From a checkpoint of a small image classifier.
Training: muon at rate 0.0037, batches of 128.
Data: trained on crops of objects in photos (Visual Genome), 61751 training examples, 44.2 epochs.
Rows from block 2, named by matrix and row number. Each number is 128 + 24 x the weight over its row's rms, rounded and kept within 0 to 255. All counts start at 0. Numbers have three digits each. After the name is the row's rms in percent of the matrix's.
# short0: shortcut pointwise conv, stride 2 (model.blocks.2.short.0.weight, 192x112x1x1), inputs 0-111
short0.23 105:155161136158104104140153075133122191118176114137142136158118132111154109112096144116158123117096117099084101132116111108098179083118077110111105088172131112139100108126124103126137144170089104108169100111132144128117151115134111147163115112105146108102121134137168125136147104116121142147145118109167135172108132078113128116134123118109
short0.24 111:104078159144097092168130182107107127110133108114124144076117109100123145144133145145089109138140128133154128079136144148112113149123083120131123085126139182098137122124105134129129121165150099099121118122132122187100088127138134173148114108155131111182114132100137115155142103149144175116113111139088109084104091108120125153123124117152
short0.25 086:136154110127110104102114091122143177129109142122101091121155141094126142130156159078167174152090099152105104115128097114112122129103132153119186146137099134135168123110077110148110130140109106119110103125114133114198094116120114112118152097118114113131133131079152106122123103107115080148093121134095133137115094146145107098169144124112
short0.26 097:124131111137120165105093150135123159159099079142137135156107157093112056087096134134137134102135160108119125071132113119182146124128095122130132099140090093165125127130126120164129098107119095132116099109151165156190106131107091127111128133145114140132113137123133145133100144110116134075123144122162107109093120128143097123123085113163
short0.27 095:122096136149126118126162129143194099110076107130156129095152147094146097109143148103120139132140112097131118136129146107126166134129101167121072106128113129141123163108094127110131158125079128125126129120138123104102117115135117171137146065103086092164158091126099173104121143117125156117161090137133143094132092104108136137133097138166
short0.28 090:087145103069142106117110124133106079102097134103104095124097167117124090111139154070113108120112121156097111148157144121098122119141106154134100120128100120150128104106125130129114145092086165106124122085124094109137122137159102125139138082098143108153137113111162165161101164130127121124140084157132129122114133184127152087135114110159
short0.29 102:067115110101150126158125153144147112110133133127125206129124089084123095144137091138120126087136100159175127132118140145126157094101100100108131123172112112110121089152129066141137094117141096130137104119123093139123124126118169098114117115112150087159140116104139141104132121137139182144165102118128114114115095126100126079135125124142
short0.30 102:096137135167107168115126114098120095130116118131120166133130141103116102114108131099124177125173098122121160117186153165186109104135098101119118097121085137102124145134115108111148163105110094105125067178117104129138126161165103129140149079084121112094150114115115153114152104124138153148117112139139123147130117121126098103106125145091
short0.31 089:143102112141152103117087115103104098119175076122167107118118076090131089174116106164128133127101107121097158120123111140103107113113113179135132105111148150137130123079121143117162118138089181150142131139106141154111172144079083149095123117117136130147129125144122115094144133124114115110097127123100128123167112112151121099099086099126
short0.32 108:113112143144163133108165147110246121114160121137144086137096108144142145133098136124148141137179146155153125146145085119125089113103126109123090109101133131154137114160142100137102124114121071142147143149109114104130082119106154109135124125134136147131109118122110102126134081090137105154122107164108139128135116114121151160122087128110
short0.33 098:145124130121146083109145099150118139133148186113141121153150150129138131150195154094146134108136119110108132119126167098092072169120139156150107129140094122112187138089113150142128138157117113114181153121110162116117134122174121144129097142078162138120124094180115136142096141111124136120123090133176134136110124106138170138113133143118
short0.34 119:110115129201126112173133161131127105104129121157146169105111128117105122115144101128135131094145147097140174117100139135145137164194096115094119104096123162131101133112107122110083124148129136111110146138129108095116137107122113117097107154112164127140147143119100109107177097115175088133106120117132120120088115099126120132098198105113
short0.35 099:096124114140136094122119161115096116131110076132109185107228118105124099135100118100124148094112132142113124115111132130085101107133124148134131154133102140153153102070123123109115190106117122108116114156108132150152133164121131118103137108157148114140101133093160124103118104106143101160100149101148111106142117104107141166127134112105
short0.36 088:146109136117121129118121201161106119132081071135134122088099142126132139123114095111068128116154158121117131119107164124129106149102067139144108113120127158110108150133097118106118135163127091106151107151150118125152141154148142156046129117126139113077143123110146123092125092135147121116121103110105109122082089120132136117110144157130
short0.37 103:121098135140122112139117126116133154103113170137147175122114125171127160093101108103128117164113109116102070163119103098134178172120138145127092093142111092110130171110100119144102124098149160119143074095123132091105096110113111113125085113099137087117116128114150091129166142138095148121101153142123113118133079132128143107100160137151
short0.38 108:113153122110132149143159158102156109071150130126145126145129139104141098148138154151121122100105178112079143144221101094108128099148126140136100144143132116137130133123090074086158133145087104114128146095151121125090108100149133168109133121111116106126156126110103153138136096083144119116142104103115147106140167126124162149144130136142
short0.39 107:159120120093138114077114116137134128132159150086130108141131137136128165156157109120107131166115117120117115212173111096124153123105105122147161105119177174147129117155183103150127138124131091141114135120104139086120155120124134118112116130142122163127136104106120090138095083129135139144128125138107142099132185183117136173129144159117
short0.40 104:142157104156105123144110132079149155135121138167132102157149118121186141136102120129151155155156096129076163129133132118171160139093107155122148130097093137169145147109111166119121153113121099121100111109175130102105141109130149115116145085121161110095100163109097146104174134126093127121150082123095123105121146100097124113145116112093
short0.41 086:116098151100139112141098139093103128114104120105093164129126104113099120091140123169087144135086095111119124134095144112129081135104105184099133103136107113177120104177148096067112142105094116119118135136169115114115148127111081114114101154099138085101113148156120098116101111185123122147127145092106127104152120120134118136122119127124
short0.42 103:114159152171165073188112078136122116116095098146142150130133161186119086125137097139120116111141138120103107143106156137109116132182112139126105093121153164158115136138106107084122186138125131147140129148079160130143128131161113150142123122158122142084148109141149098096147111076124130113130141112148099159142134133112137143119140112111
short0.43 101:099099123123125144142132089136154123123179143131135147115120096101145128113112105084157111119140121110142124132119106152157136145117097124120130082114093099128113119125142076095102081130134160121150117150136104139121128135102080114097096117130125104127151063083137165161092141088167122100135144144160131086152159121161109090092129115089
short0.44 102:080149130188113095119088135109143129103135150109162129106129088145135134159140140110121118155170177120101147125113116159107149103126147085101061105127131153120115140153131095140135100146158123120119125108108131167126108131122141138114104140118106081124128104123117130105138111090124132122110184124055111132127166105146086085111123120113
short0.45 096:071133108136153113121157140111098136099127134161127090173143091193132123159118117119083112173137127168146099148125110174105128129152128171090150131143141143123103165103096117089105120103114114143144130134084130120104110152119157135128139112130121095138079156122090132149153117149105095124115115158120101120171124150132098145132144087148
short0.46 099:104135127158128108115171142132086085082112086133169082100097153143134169133110114107101131137142108158129110139124153117121169142116141119106088090101128101105129144089156131141134100119115209168115138131142114101110097108116110106131101134119096123119146100096160108148116148122140094124138137153118162143133178153134144123135088118158
short0.47 095:072156086124125156108098095132088127082108138088094098150096131086123091156187127127122143118135105184207102148110135091140137083095137120117112102122115134124124119116117134108102105112084146144112112131129125144135125159119125136099118109103151108125115123126147151107128115131138125142144139091096119132133141139161110138077105118091
short0.48 107:103105137108125120110117144120139087161148136131116120138119116154133146135163196112105134069113165144093133112089125118129136075103097158108137154118100187152134131098104115126136189109116096129168136113112131128116100135110105135098133135139147074149104126129117147095152136121141089162170112109142118146117110099107097136130108176106
short0.49 105:136094135128162130155086134089162133127121149120104115137143139124095127105104113103106103123119104129094097127078137157122109153163149120113104142139160151127109143159133153131092113108084127079077122114124152160089142144104184139110110145173128126122120140145120119114157120103106124158059115113119174117158112184113126156111131125101
short0.50 100:108126133110128130109087119127104138108098111119110173108143086081113137142150162079115128128091125064112147119172136063126127127115128145102132103136120129106121110129152089131187137131168116140113087126128098155149121128113166128137119134112129062146149133136146180099128138140090159144113146123110179127123113120098139122141094149133
short0.51 107:121124104118106082126157134133138133106111107159137089133155148135126107152130220100143121113128131116134135087157096092124128122102112140105170120150137109101119152127104113081096108150123107111115155124128150110110071141145143128150140132139107082135113171151083130103119112114117112146136141166113136112099132159133121154091150139199
short0.52 102:123134090170090127117139126138083139143126103109124096130145105117145102099139117116125117145091096089144128175155151121159141133159065116116172127144102129137163132119117090091158098140155097121136107133108134125163078143134132171140091153120090088127134096077117195114089134136126130143114134141151110127130139145130138098156113123105
short0.53 103:086115127178093129107162119120203109124174142111100156120100130097157139120138111099101140118142138159105126150129121149113128127114079111079110107104114122137133127147104137135140119150129121117124145111148145130165134117162079098112146124115163083086109131093168095138113132151097111103126145099102136105159139116153078116100083111137
short0.54 101:136110111129119125124119063121177122148101135120074147160128146148103100099126097101105099096158129110145142140164101136180082141127112152136171150144116114157105142151145066116109126144170088129132106157136125165101094089150114154108130118095108110093137129128100149131119125116124119150109096128133100123120190113100117117131111109124
short0.55 103:090094124085091107095120067130062167172126134125119102149125118139107219146121098094147139119124121126146124124085139114112101132127097128114099109135159130105113132104146149123125102095160137160121144119150105122126077142115134135091123157162158117119146132160132092104144118128101124121108122130119179107123099135140109156118122138134
short0.56 097:152113120116116109173109092129162148141145114147146099141092117135123129142131138124116112077172148092126140150141122105183088118141101105114146074144170145140083156166131143131165103117124135133127128128124157135099126089133132140086135125146105150176145114171139106083114099079158143116099120140113112089139134108125098106115121118072
short0.57 090:136090116121136086151125115110129113137163072161104097133121114156124150102141097102128110112123123108150122140086174121190121117120128167176150142121134129142075146126097081100121093105109081093124139105098137112164145110101111142158182109121128153138107077110099121127118127113136089110137130146107109132133119123141138139097084136113
short0.58 101:132069113098140149149096148106079137140184163138160135158128124093149151128107102130119112165128132133130114110107120150134122110104149092125095128109121142085129142108126131110154134114114061102127121108120127067099126149133163148101116097148138116126147100124122144111134074165145134170116137139152087174084103096103142150121131114141
short0.59 097:145126098109117131144111125070113102125134122121117141161098137134112083122115144130095129070127095146114125168104160149125113150090072114092117101085128105132117132109128118151178125135104141117102136162087109182166120154113122115080106141126135128149112148139132149134097105108145151085163130161117134175137110118153102156147105109163
short0.60 106:153129095148101145088116198145112143145115095148164097090125122096094110125165160097132109121138214106111146119134109104099116127140100099129074105117114123156120112151136143123111084140104109111111147132141098135132095133148145093156165129077173115151129138117137122142097139123123114109123110131103130118102103155152097119114124136099
short0.61 094:130087107096089127118123119123101146095149125124102091130156140121123136126101114161126152151093129156209117143124152140089129138135086117121147103130152124122089139171070082109082137153142102128158122098105090104135133111165122155114128158128182097117103129123100119147111114156113177160129137161134133110129128139112116172131130139133
short0.62 097:128126124091129134134137137086114104157141106126143118086144102101137136125163103183087088113110155082096115133158141109106174097141102129110086147141138097137118118110166111127161075165118108106133091114139087114137115141122128131118078101115115166138097117123133141139131112159119148115129119122164146127113168115097090122117075152172
short0.63 104:094120170115117140135104101119064115141148152140087149083102113149110098139136110089122097085114141114092121152153161147141110100118110165162074140111119149134111136128162129126132173139111131134129115117149144139173097089120113130053111151138128102114104148133139118106156141109123132133120129151160094138160097097113115089131101121095
short0.64 102:112146098174069129122153129153104134186123083131144104136103183128126133119119119103100137102144123087134131131130138094161147135165164094141084092126123122134094144106127152122200182100142103121168168110167117110116137109084115118125144113102124141142125092143100138136104127123112124125123120095128119153135129112141099099095127140144
short0.65 093:131118130107120109126172108121140160141135119166099129099102129172110142137127193161105129115128164104141148166133105138135129158139185155143165132134124122104132114140154109161122130148130090153153140138123067104145106102134162113116156147128159103165162136083128140124084124127110106138145099180145103119104143131107125183143175136111
short0.66 101:116143074096110143165144134128154109122174147087097134148126154086124082116104153143100136141142120137109137107139155125113125114105112100138130195124111116121142090094133191161157075130104139121120100128153099172133083159131106143148157124126125142175078129113122105115122104084145118119119125126136166116140105112114092139122111125130
short0.67 103:115156140166112125106109121127158145112151147193159088088157120129120148154130136086146128136112151122108102111167131095136144135158151144139147071146112117132129128112144096073103116097091094117127160091131167120103124103161106152146111166132124127112147124157136093157148172121111067118126146128148083152122134137105153141123110097119
short0.68 100:106147105148105167067151128125119116132156094106101096102107099085126134130170109107125152128101130141147132133112155116134079078146102135149157103113106151086119127146141155084135121146121132126156115131151112162137122127131134096096162113135117118162065116085117119160110134144189131099121107133126142146131115098147060150127133129128
short0.69 093:165103100098136154120141153164129135148160103114124098135124144136126121109130127196093150146138144109163129105139185115088125141062121097155114144135160154112136137131106096109159116164105057119127122120124112125148137093135136136139155117163101143148146097148114135138178121113156119124110114112125171102143127166138133130145070152126
short0.70 103:136139114144105125149106188141149178170127149117119157118127112141147154160095115122114112143132099124179120151126077144151157132122105155104126138104106117076122089141128121095106084075142117115087148113123117100093107120092144073103126118114141114107136144123132112123110104145091136120135150142127129088131135128176085164118085103127
short0.71 098:081077110136153137156129131096149088135190157144122115130116114099141088163113137120097110160135085116116104115073094110103140149120120121143123099123112149100107122117161169107127130137080111077116125131129111112113159126149149166131163071118120062130097137133099129154128130128151119133112100156133134107143124108147124126121088106138
short0.72 098:142115100101120103091121077130116139095144112132147114105124132116113096106107149143079130109135097113145120121140097112185104134128065080146150128113105118100163132173088138138096125125140120095135072119106121125142115149171108152133142094179144142170110103156141128140129166139150106159132159109130128096136137139119172162127103125103
short0.73 104:104159114131099137153089115101134108094115178066132106141137131125146132117100153114107101091130100131111119111175097104075137140104155118157136144167110097171093116112150109152123092127188125112109098115122113156137089133129130092127121129146136109136134103108145116114145121114141091117118141106162151166124159157168090103131087110144
short0.74 104:124139130110137145139144130113132211151084182157191145112107131164098112104160120134075117117127163161136132130149134132191132151107138138101133111135150086122144160097156110111120125106115112135153141113116111135120110146115117098076131117088117118083121151120113118157134134128114125143113121110143124099135131152151096143104076102163
short0.75 103:126129112081090137144108122154109128138153101149137113077122108068141087097124129141100129150100138134136112093132112110126130150144115117177104098144113078142141137135117097091084142138104141135110128102160079100122120120106151143078125099104151107129076156063146152137100122131110138111107127130179165123108134099128124126113153108131
short0.76 090:174120144108141160125091132132128127133127118136123147129090143123072089154137117148082122104144158130135136128117114162123114111158123086102142158131154119124131126158118129126116084185136108136115118151119154132162100122170157150096140108116122162128143092089115127140081142183135095103129112096161131106109141150085148185151115149082
short0.77 107:151130068150117142153122138151155127161092145133127118111138147124123135082097146069131141146134168149139124154117156142110117115105108182142120113121114119165145134096119103134103098133092154122143126092160150155120129155117096133087088119110116097131161116109144154118071113135144117090135133122104152096140108074162106073113105123111
short0.78 094:132116153124102116122160143127122149154152148148138109081091147126123134126119129077105165127086105108145068086090144134122151104116081122140104085150127094080123150080138155112120101136104159113114130126144087135123081139111099070159125099135111107118121119089154169117123127140110164122134106130130162112105131103133130102125113112162
short0.79 095:127141132158097125091120170105116143128125143123067143122172131166166116127104143104158157141163101135099118111121118100131139110138116106146132153160091132119169133108130123106171148117112059067159108104149126139151130091133114155137142125114136121070131127125142114114120134117132101126140118133085116114137103104094125135156188158079
short0.80 089:097150122069160116109169121166103172115115104119094118103079127159100116156120146190078140119166187162115142122120148145151107128151105131124168140122142150149103123138156112090105127114146134134130115164090139107127160119148105132116128109128091135141145136136123123095111160158124157133127115167098099101165131126133117163118150105105
short0.81 112:114155105098147107126090104125110083115103146132112161125096098131095139142189125116134163113131086113145157108124147132135079141109126129142173158166126149096166113093152093140135095101105150078129140145102131093139119157144109161121182106136100130095103132124131120132133105110164155160149107129115154140098151126091097168137123118118
short0.82 100:112119137103099149097112187141106144143173135106129175095068132151135146130151183131126136122077154134155119165112181114134164128134122132130126135149120093120102152124123100103135121125121083124127145112112100127106120111116158120086142140116118101138116121109083177114145089069149099115142119168102129124136102089137120150122123096138
short0.83 097:101103134103102086119117138127125129133151141101121179107128142144145139111129122085131112149137081130095078095164155107096078085130080113131078121139092121164198115119133145125141122118094147150113110138166126158152133154132118096142071140107130115085124131098124120127136084111098107135132158168108150107118129127132139154121122119125
short0.84 093:153127132121157090069166157164128107092133098113143105102111100116142139164114111085166167086117129133096106099098121121115118094149107111137108148116087131129132075121125097109101100149106141138102097132119097115144131118194148119156120133123150148135157123119088119167118182101116118134130122163092112128104138121117156141105154145108
short0.85 096:132127118086168137124126165115146164134159082125147110118085123122079126177126143127096168149162105122180099126119155160118088118142135159148140103127118121115098165172127145100120127109077103149085117146105154140111101118087100096102124109141132112122118151110120136147101140114120174163127107091112101132114104142079134121134117113148
short0.86 100:152133151097177116121161126115143130163126129121134084155102138129144131155128118122171166154139116162141177108112134126162137087118110114128120156173136150136157114136134075092111110115085071157132134103100130171129138113121134106081124104128087113115163104123146134086134101132135182152118094085108080147121121107131138145119120125106
short0.87 101:047082111144123131110107137109141114141129099115145159130163130129092121099125178106110121120120098112102137109161160109099128122087174101127099143143112135118118126117130198158089096106084116124138180124104112115138149120114147095131131094088155098105121105102117145102100120119148134127109152143143118116115092093090113111137122142112
short0.88 099:128142109163096153100085117137084137100156089098104121132118109091115126122092111121105123137112101142088116105121118073128187101116076121124162155120090141171152116097126151129125184140104149119136138120123118107137131174098136118164100122156135111125128137124148161124152098111098121177106119152119098107117120151145096131090153105142
short0.89 096:116128127177149110097124099113164107114105093112135117125173129102160093146137169123142148108128117091140119113103134124097099125121138114105110110124102152109118074087107142178134105126118154098077099182113138136150131095111116128100158135121137125128121127108145172091120160073130122119136127105097122162109109087160177148120122095121
short0.90 107:122140156128143174088163143106134113118138129147109080122133111132156136179143124120192151109134083094121147075143143107143095103126135156173120127146115165127133111152101131092142121109149107071161136124119138096106125132120128069137111161101145091124119116121129135083098146092128109122135131124116124137083133082141133120091133117089
short0.91 101:108126123114139138130108100123074118146133144137118147123104134151126103161091156099131134160166116143169124122092176154112055135095078105127126149116137100107164139159152118099143120119117114094169131113137134116121130142162150097126120136163127074146150154126075169130092134101128119105127131157113133097139171096123104141085126143114
short0.92 099:164133132085130149163113159105126138163137163115117144136102140149131113115082122131138124116127153128174061128077125098126115124100091113120135111147058087154157098135175114122140085102131135105121140089123114167119093096116122078141137100121127132155143143137151182135115128140122125112122108140154094145115120110097088128155113134123
short0.93 110:151126166125114136124136129137096119152106132174163157114106094109140163125112124079109131116147140126139108119096100148124129118126144111100076102161152165112156122141148091098118156059080145109130163126097143155076151139121110117120124108139145132119176145141112157125154127124127180110102132163107093124107080100085121138133140138145
short0.94 091:116139152106132158119104108073125102120093101134127148147127132114150182137098095095099109162125137134118093137095103112076168092124113117118105099140082117142144113139135140123127146100093105112114112123112155157131115101128143116120120105140124065157125127157168165122085131164121109135146103122103085134111119128123119069136120174171
short0.95 093:117133101117145081168140084116077160129140143138119149134136155120079128113125120118132121108151085117174129127131115180140118113085132152079122112139146112117112143149114078082125117097091139100083121142121093149136136139118146140090107151175099130148186146133140129131129135096095120180101124118127133127172134156130092133112147125106
short0.96 099:118127123174141103089111119143091119143126169124118132138159128084099091120172125120122153125097082107109121119154140132135127145121143130097127060132090133136090107108121097170098159109106169123123136132123129118122117120128099090113078081099123097094135109121155110100171128127141097137112089068118117118128134124125155079128134158136
short0.97 098:145121118120101118097133099124118118100137143105093115143052138086134086140138132116179156150134076168125112150113134085128121107101110123109136091125109113135116156113091099127159120117110181122118113104148109130126131082135130130140121103098141085125125145133125169079149147124109158152112114129092186116141096131095107138125159141162
short0.98 090:103122137106072144139122130102119148089143221098105150119115117151116124124124151104122135140114142083119104116110111119129126103093085134099141115174134146133162109152127139152078124119113081108133112146121074165135107103140168104109137144143097110155120130118129160126125138125088109152170119117145144121137093140094162160107123123095
short0.99 106:146148127156106177103137123091136096090153146130167115128148129109108116125146113118120109145114125138119113124119118132112154171126083116095132113125136127126074138110111136089174066155121095126144151130072122109105125121099168138112106152106190067163148154143137092087092139126147091118121109103140126123110111111140102121098146135137
short0.100 105:146115065124126095110181169146128161130091146146123162165103126132118200151115132102137127125119152139089126169122119111138105114095137178120149081119116156131129152150114098116127108129168091114119115142136131127126151188134155105131147092110149151131149119153115157102106124133110141116112106115106139149099154117063132113138094133116
short0.101 100:135107134112111123077131106121115110107113127123118101119096144111100104097142117115156122091072140149106118121109116117120130125185113136118130142147099180120163118168075097073120087084105157135101124097134151150177147115139109105136173128111134130143156123131121131156101124094115121124117102168166105132103095172111104157127135123158
short0.102 109:089133126115135102059110102121135167107133133142131081103120116115122152115128146104110089085104146062111112145103142137117132122100127130107141102127115150142120091085196120161136086094152166126132147122130141100110106162131125149123171123087148115122127135157120088139141119124116140130105142119135123089169127164138101108138082156112
short0.103 096:114117140123130122126135163102161117113090098122132150138114123107180133120113114112102087138121127141110133126100130121144135153138089131155167071124093156153122131119098076100095148079123169129112117103140157152084106133111146133123118100132187101122117144087170154102134115113124147112127133140154090103125102133135132081089060123129
short0.104 101:136131128147121127130109133087092110136140130119164166182110127131128169142128146097127147170103136168111115123123086117127110104103103147138190089128156160128133117121105117129129128119096168157160165096103114130110104150099144138101115132163121133126164122161141159181124117113103192081146136113108090130108144117122115183140105131142
short0.105 102:105166098102122142101109110123163167137145123126149142092149109155126113109132097107137148162129126100142089156125077136110159126139104093124117151097101128109113143103150124140179125103143150142165144144099093127141160126119123190058115117122136092163132135134136113150129132134146105124094086138126076098154149099115120150109084101123
short0.106 103:104171112130106110132125110114091084087154168110109155120118121101129134070194119112151138110116107119092094129108112100150163116165115080108093136126131142105129171133123130094145113108099142134132120126125135152109161077106090124129107124117120113148124077128128095124146125113162164142124137108135131117138185117117124068160111127135
short0.107 101:111107111104114111133137069156089102125094143116109091062109190131145122144182125143114133085108126137142125111131133131109108099118114170150085118132124092118149120169114141147106110147145139119091119100117125078157163075139108114187147126118116108108133114140113104131108141122125129098112123098141100141104121117154154144167105142135
short0.108 093:123107137116121161131161156138129134130158109110139120108107142159109164107134118129123161136114135109157140102127177118174101144137098145153140153140115102135114136132156151096111116119091076147125117121190116098079125093147092146145171159138071156147151119136111109141126142127081151125141086134120081090111174120113161116136119148092
short0.109 099:099100146112101108105124104129116151139118124105116146134118156147114109106110127101103128124101139119120119147106124140150126130100142167126106140129148108120139101109161083092145187115174140108088146121144159125140113139138098124108137152095089092128141105137201088138095199146179136133105126100141160125134143132151156142105075095138
short0.110 100:148144117154063144119150146105143137182116187123099115135138091113097118100144118110161144142130141129124090126110109091153165143152129125111152139135120129159129148106113156131119103142124138104163148106112165148152133113105122131093114126085160122120160163086132119094067115121114086177138092138116135097093101175117112132125122104135
short0.111 101:096111103131166112179118090138146164134104146130142085161125104091128106167112100145095131111128115155156127110141112115113145086094083103099068107166141098138136181122136119197128124164094150114131128110112115127103106122111123127130130141168114145136137124148112127095145135137142110117090142100100140092125158093123144140173112141122
short0.112 103:097124111120123132127118090089110141166179152105085102107118138120112096092133162102155102137103112075108099141159074119126121135073102094120129147157151086107129135102134104125128096121110168105140102132142141181132145093137103142130118103107128088129122127125133161125130095096105122136114104139183098126137101115143083137106140109129
short0.113 113:162137145137140124151121181139105188110145104131086068163126172122106094137113149142110143102152134109141123100119112087095090147117128148109124066145133109144110105139135134146098108145124132114115108143118125131130138120165110140120078134130155157143107155139131116105099151124130120124146170187119127114133146092108208133115136108119
short0.114 107:096127148105108120111118139130124129122118124113107103123120108110090137173127105132098093142118148138130125105123100125123119115101075105164214144127111155070138121126170107097124150133124136092148105107100133155102117152133166168121122150177119122201118100139161132153123134113136158158152139139158111098097139153115103132115093127156
short0.115 091:115132154140129169155108133117103113109107132154140096120112131140133123154148122129142143118159155115134167158096107166103137146122138115148115095145157105139158150140172128087118066183131107135098136120136121166138133106100112108090150139080091123122097124133165076129116123103120145114181090113140098133134141128147106152163134128199
short0.116 103:136128108120124143108142131151124095118103114169146152126179128129135139166140117103077170126099149092147136126142123105112123165100163122166107147116105071112140113136128115103079115159127070106167105136134136118146116094115100140149104125138168146122113099129138092120107175116134134142098163132128133160082142134131191128090103119102
short0.117 106:102154140143109096161099140124119080143116162120164104145141131114150160136165120119088112097125147109139127083148147112146130156098123128126122085144177114104144115157152061149116090113135115145112121093134165090097149096116157130116117113114110129121114089121131099103138126097146133131132154155137155102090199110156135135133113118085
short0.118 104:086082123127084149130184112132110129122129125151107084132152134149144148141100111161100079139149108124165151116139125144156109142132135147136107078111086114124158109134128121123136138166128127049143128151136119109121110093146110086151091099120131120130125111154175102128169125103080110150114132100142092126129141099161127128099117166145
short0.119 098:168101107171119099110092137121132145136084112151137114120148133088127116134111127094130130114093096129087114112152117103101140121077120129142069076126106133174102135116113128152158132144088165115135108119134102165096112110153093124148147093112141096108141125120124166117167150077085122111131157120112126152126095083124095098142124126118
short0.120 101:057141098153091089094127127112184144136128126118119128124183129115124133107162125128103142097069130186104117116129129103127190103087127123113120121143145139133164155091129116151139095139113170094157119111107113105081112143142149126144135125135123104133118127150105121100156129110100129134096141121139149082119093149140106132115103155103
short0.121 091:128110175087157116094124097141148156114127122138114088117120088135138132116147088117116081101144131114123129155129137137130129100123099150138145113086097152145103117101110113132147147136103152166113126125080115079103080132177103097109154133135113089165141152084119127152110129117103147130086125102107070084146130133156132109085115134155
short0.122 098:116110121100125114103175141115146164142084103131110095127125132097084125146114142138133146140085125146151105151122058120138138084072139108087159093139121111133122132126140118101139119095089154121116095123139103137145109175100134176119138111135119098089136139086120149114128082140104120132102100166125110130124185143115126152136098089134
short0.123 107:169142123127115134113100109089113079126197149155142139142129122134136118128117120128115124154152123143107094131209157146154111138119141116156127158111117132132112137124145114131120111140062111121134123142111117061136133130139133117107104126140075103140104094102070141153156097097125151117135089124134119103154122167113160105156151104095
short0.124 101:136117113141131146061133128121113103103129120172126079060150140137145143131143132100091120092153162123102112174189154141119122114124127109103140088069096129141133106127151140147124110139106139104114108119121128105142121106142084121099131146135137148125136127128080108167116197109131106133139142172134113136139083132127136126087126112153
short0.125 098:151103160093147139132105111132116142123139125182086179123130153151116087167112168127118159142130090119117113139122157113155113105119122108135117128110088133087106110157103122136136104143134078054105134213104119104121163124144101082089150118150102124112120126107154138103112142121124105118154098123124125122126099109121110129105109136116
short0.126 102:198123124061156115152074131121117163123105109164117079124114122127118142090091111204114092153143144122083105152103117147138118131110131105102111102153127123109124137129144124157111118118149110152087127170136132112138081158085111152108131124137118120147132157118121094118134114164138111137120180148117126132147106143138118140154143107110
short0.127 097:160127135128129126081166114146171118138139147119130138130110102128097132078159094069112109105120121128133112126119089086107089136113076112134109130134122171104111118121088132094107094103088086118104121106143128132115110167099101105161120155146153151150158122116097115143106154197112112134145139126142150080128150103109134145116158119131
short0.128 090:102100116125125156153109113145172099165091150098099124100138116116118113152139137118111125097135149152120101135124136093124110113104122140086088106153097114155114135147114096102161113105126105183117130108094135112140135106123100128070125094088121104076122074090165175123133121147138142115158092090122162121137144126147148105133086148129
short0.129 094:127103155103150081103157121119147143137064108118099125082135121134135133132134113162099150122127137151110130128063121145149108152139141112105125145111121144131097144138124167114143113110113134108143119149146093140136073111133122137075144117127119077080121140105134125136087116151118059112135151117164088109114147114084152115115072150131
short0.130 107:161124111114112108114135113118128114071130113135113109142132136119156114116111197113155129135124128114111129112092137104141113144079094131165138145123125111122127159094111147120153090121119145139164122096098155149124120126140116120101144122103138149152124200143118182135119128086120130165117113205118162123130119098094128144095128058123
short0.131 101:143124094115117139131110132124098119106135170089115102142102143148101114102184183139125169087124152124132138141128112129100108127094084161109118160149135124151148120123148143114176128118125094107133086125155131103113150151135125118148111146134080120122136110165142131093112091123155148158170117136182177104129144163111149133064142130144
short0.132 091:124110138168102108141103134091132126171147126137127153174087139104105138133091133154092129096132129129083113131139178092138139118100092117117120109100123160114137110089141180112112144120109152141144107087097135119132112143113163113136105127171138076133125113117096184120140143136102154111103115150099171105121080078096129112110121117115
short0.133 093:104110113095147148111138143110178116162134086095156104151084096113094114154081115154163169118102124211133152118102153131129070126110119149124136136118153130123131096120126121063128124089119089162129160137108092132139115111135151114110152111113137108149117117097130129109154098134129106102106119146122163116105138113116128161121115144105
short0.134 103:122159129149115119140129172118128098105087094095083117136082139113147156148113138125175114101091146119147121090097139108113173150107080123096130083124136143132131123097131135125146076089099141122124146122199122137103143125135115121096159113136103130116153116113131140128143113133165174145139118130110156112130135082138139134103101159067
short0.135 100:117095117060146134161098154157095146103137106114131145095158132147105091140141104175112125181173150154158111149151101153136120146098109129113137155125164165144131138105117104105165118131146115173085122101141102149136094110145134136079122155121118127139111119135128107111127147123191131107159126096088136105174126104129132147130122128141
short0.136 097:097110115111157131130126112143100145128143134131148093122111144117108113120092135115122107101145123089108113124117172133098146154132122132139076157088160101141146102178161135123104087141132132163125138124135167122087152128137118116115103124130133182147147098126128104125079164141160117056138099154172089088094149154168104127104122126119
short0.137 102:114115100159117168146152102126108105096115122098151130104102157164106134128083108094114154126138128137117092104065124081121088146131095140120099136138114126107114132129075056127148165102146127115118121119113100125150090101125129133126124171123165132136160128130152132096137152150145152087142185150098102136102116110107110156149117144117
short0.138 098:141113111102104133169090101093097141134137131181162134127125120132139127138137130149134153131141126130133164086131105115151098168099129107106140071145103111132152117122062083093143113152087156088124132126135125157136162110116117142099100092127136085118107143131130111110123110121155080149075115158123110128084114116140106143090150151159
short0.139 097:123149121116091111114139128118108132144115136142114091105140133186140139114139195073135125127175155135111104125144170070132133139134092116116142099149124148140119133124112133151128084125123098111126166132167142129158151157138118099120140093141109102120133162151188146133128085109124112147184145113098106129080131103162084135139104139136
short0.140 106:103122104140072092123133135109103104111143105095122112151104157120162124108103140101151174127129118156105162121146110115166118179126112103103174186155174134139143135147114098154178097111121117114133147132172132163167154105170132162109143120120108121142133120153174134137085126122139133136106133122150138098091115140133120129125137116073
short0.141 108:124110120126103144176148134131167111127151145129101076135070143137110105140159163133161151152151106111166114149087107133178154124140121148141171099149139105151100158124098103101157113104101080121132121116131155123120129080118118098107124108111104122121168128133142137133151107137134137156105099188118132111113098121114102090178103139104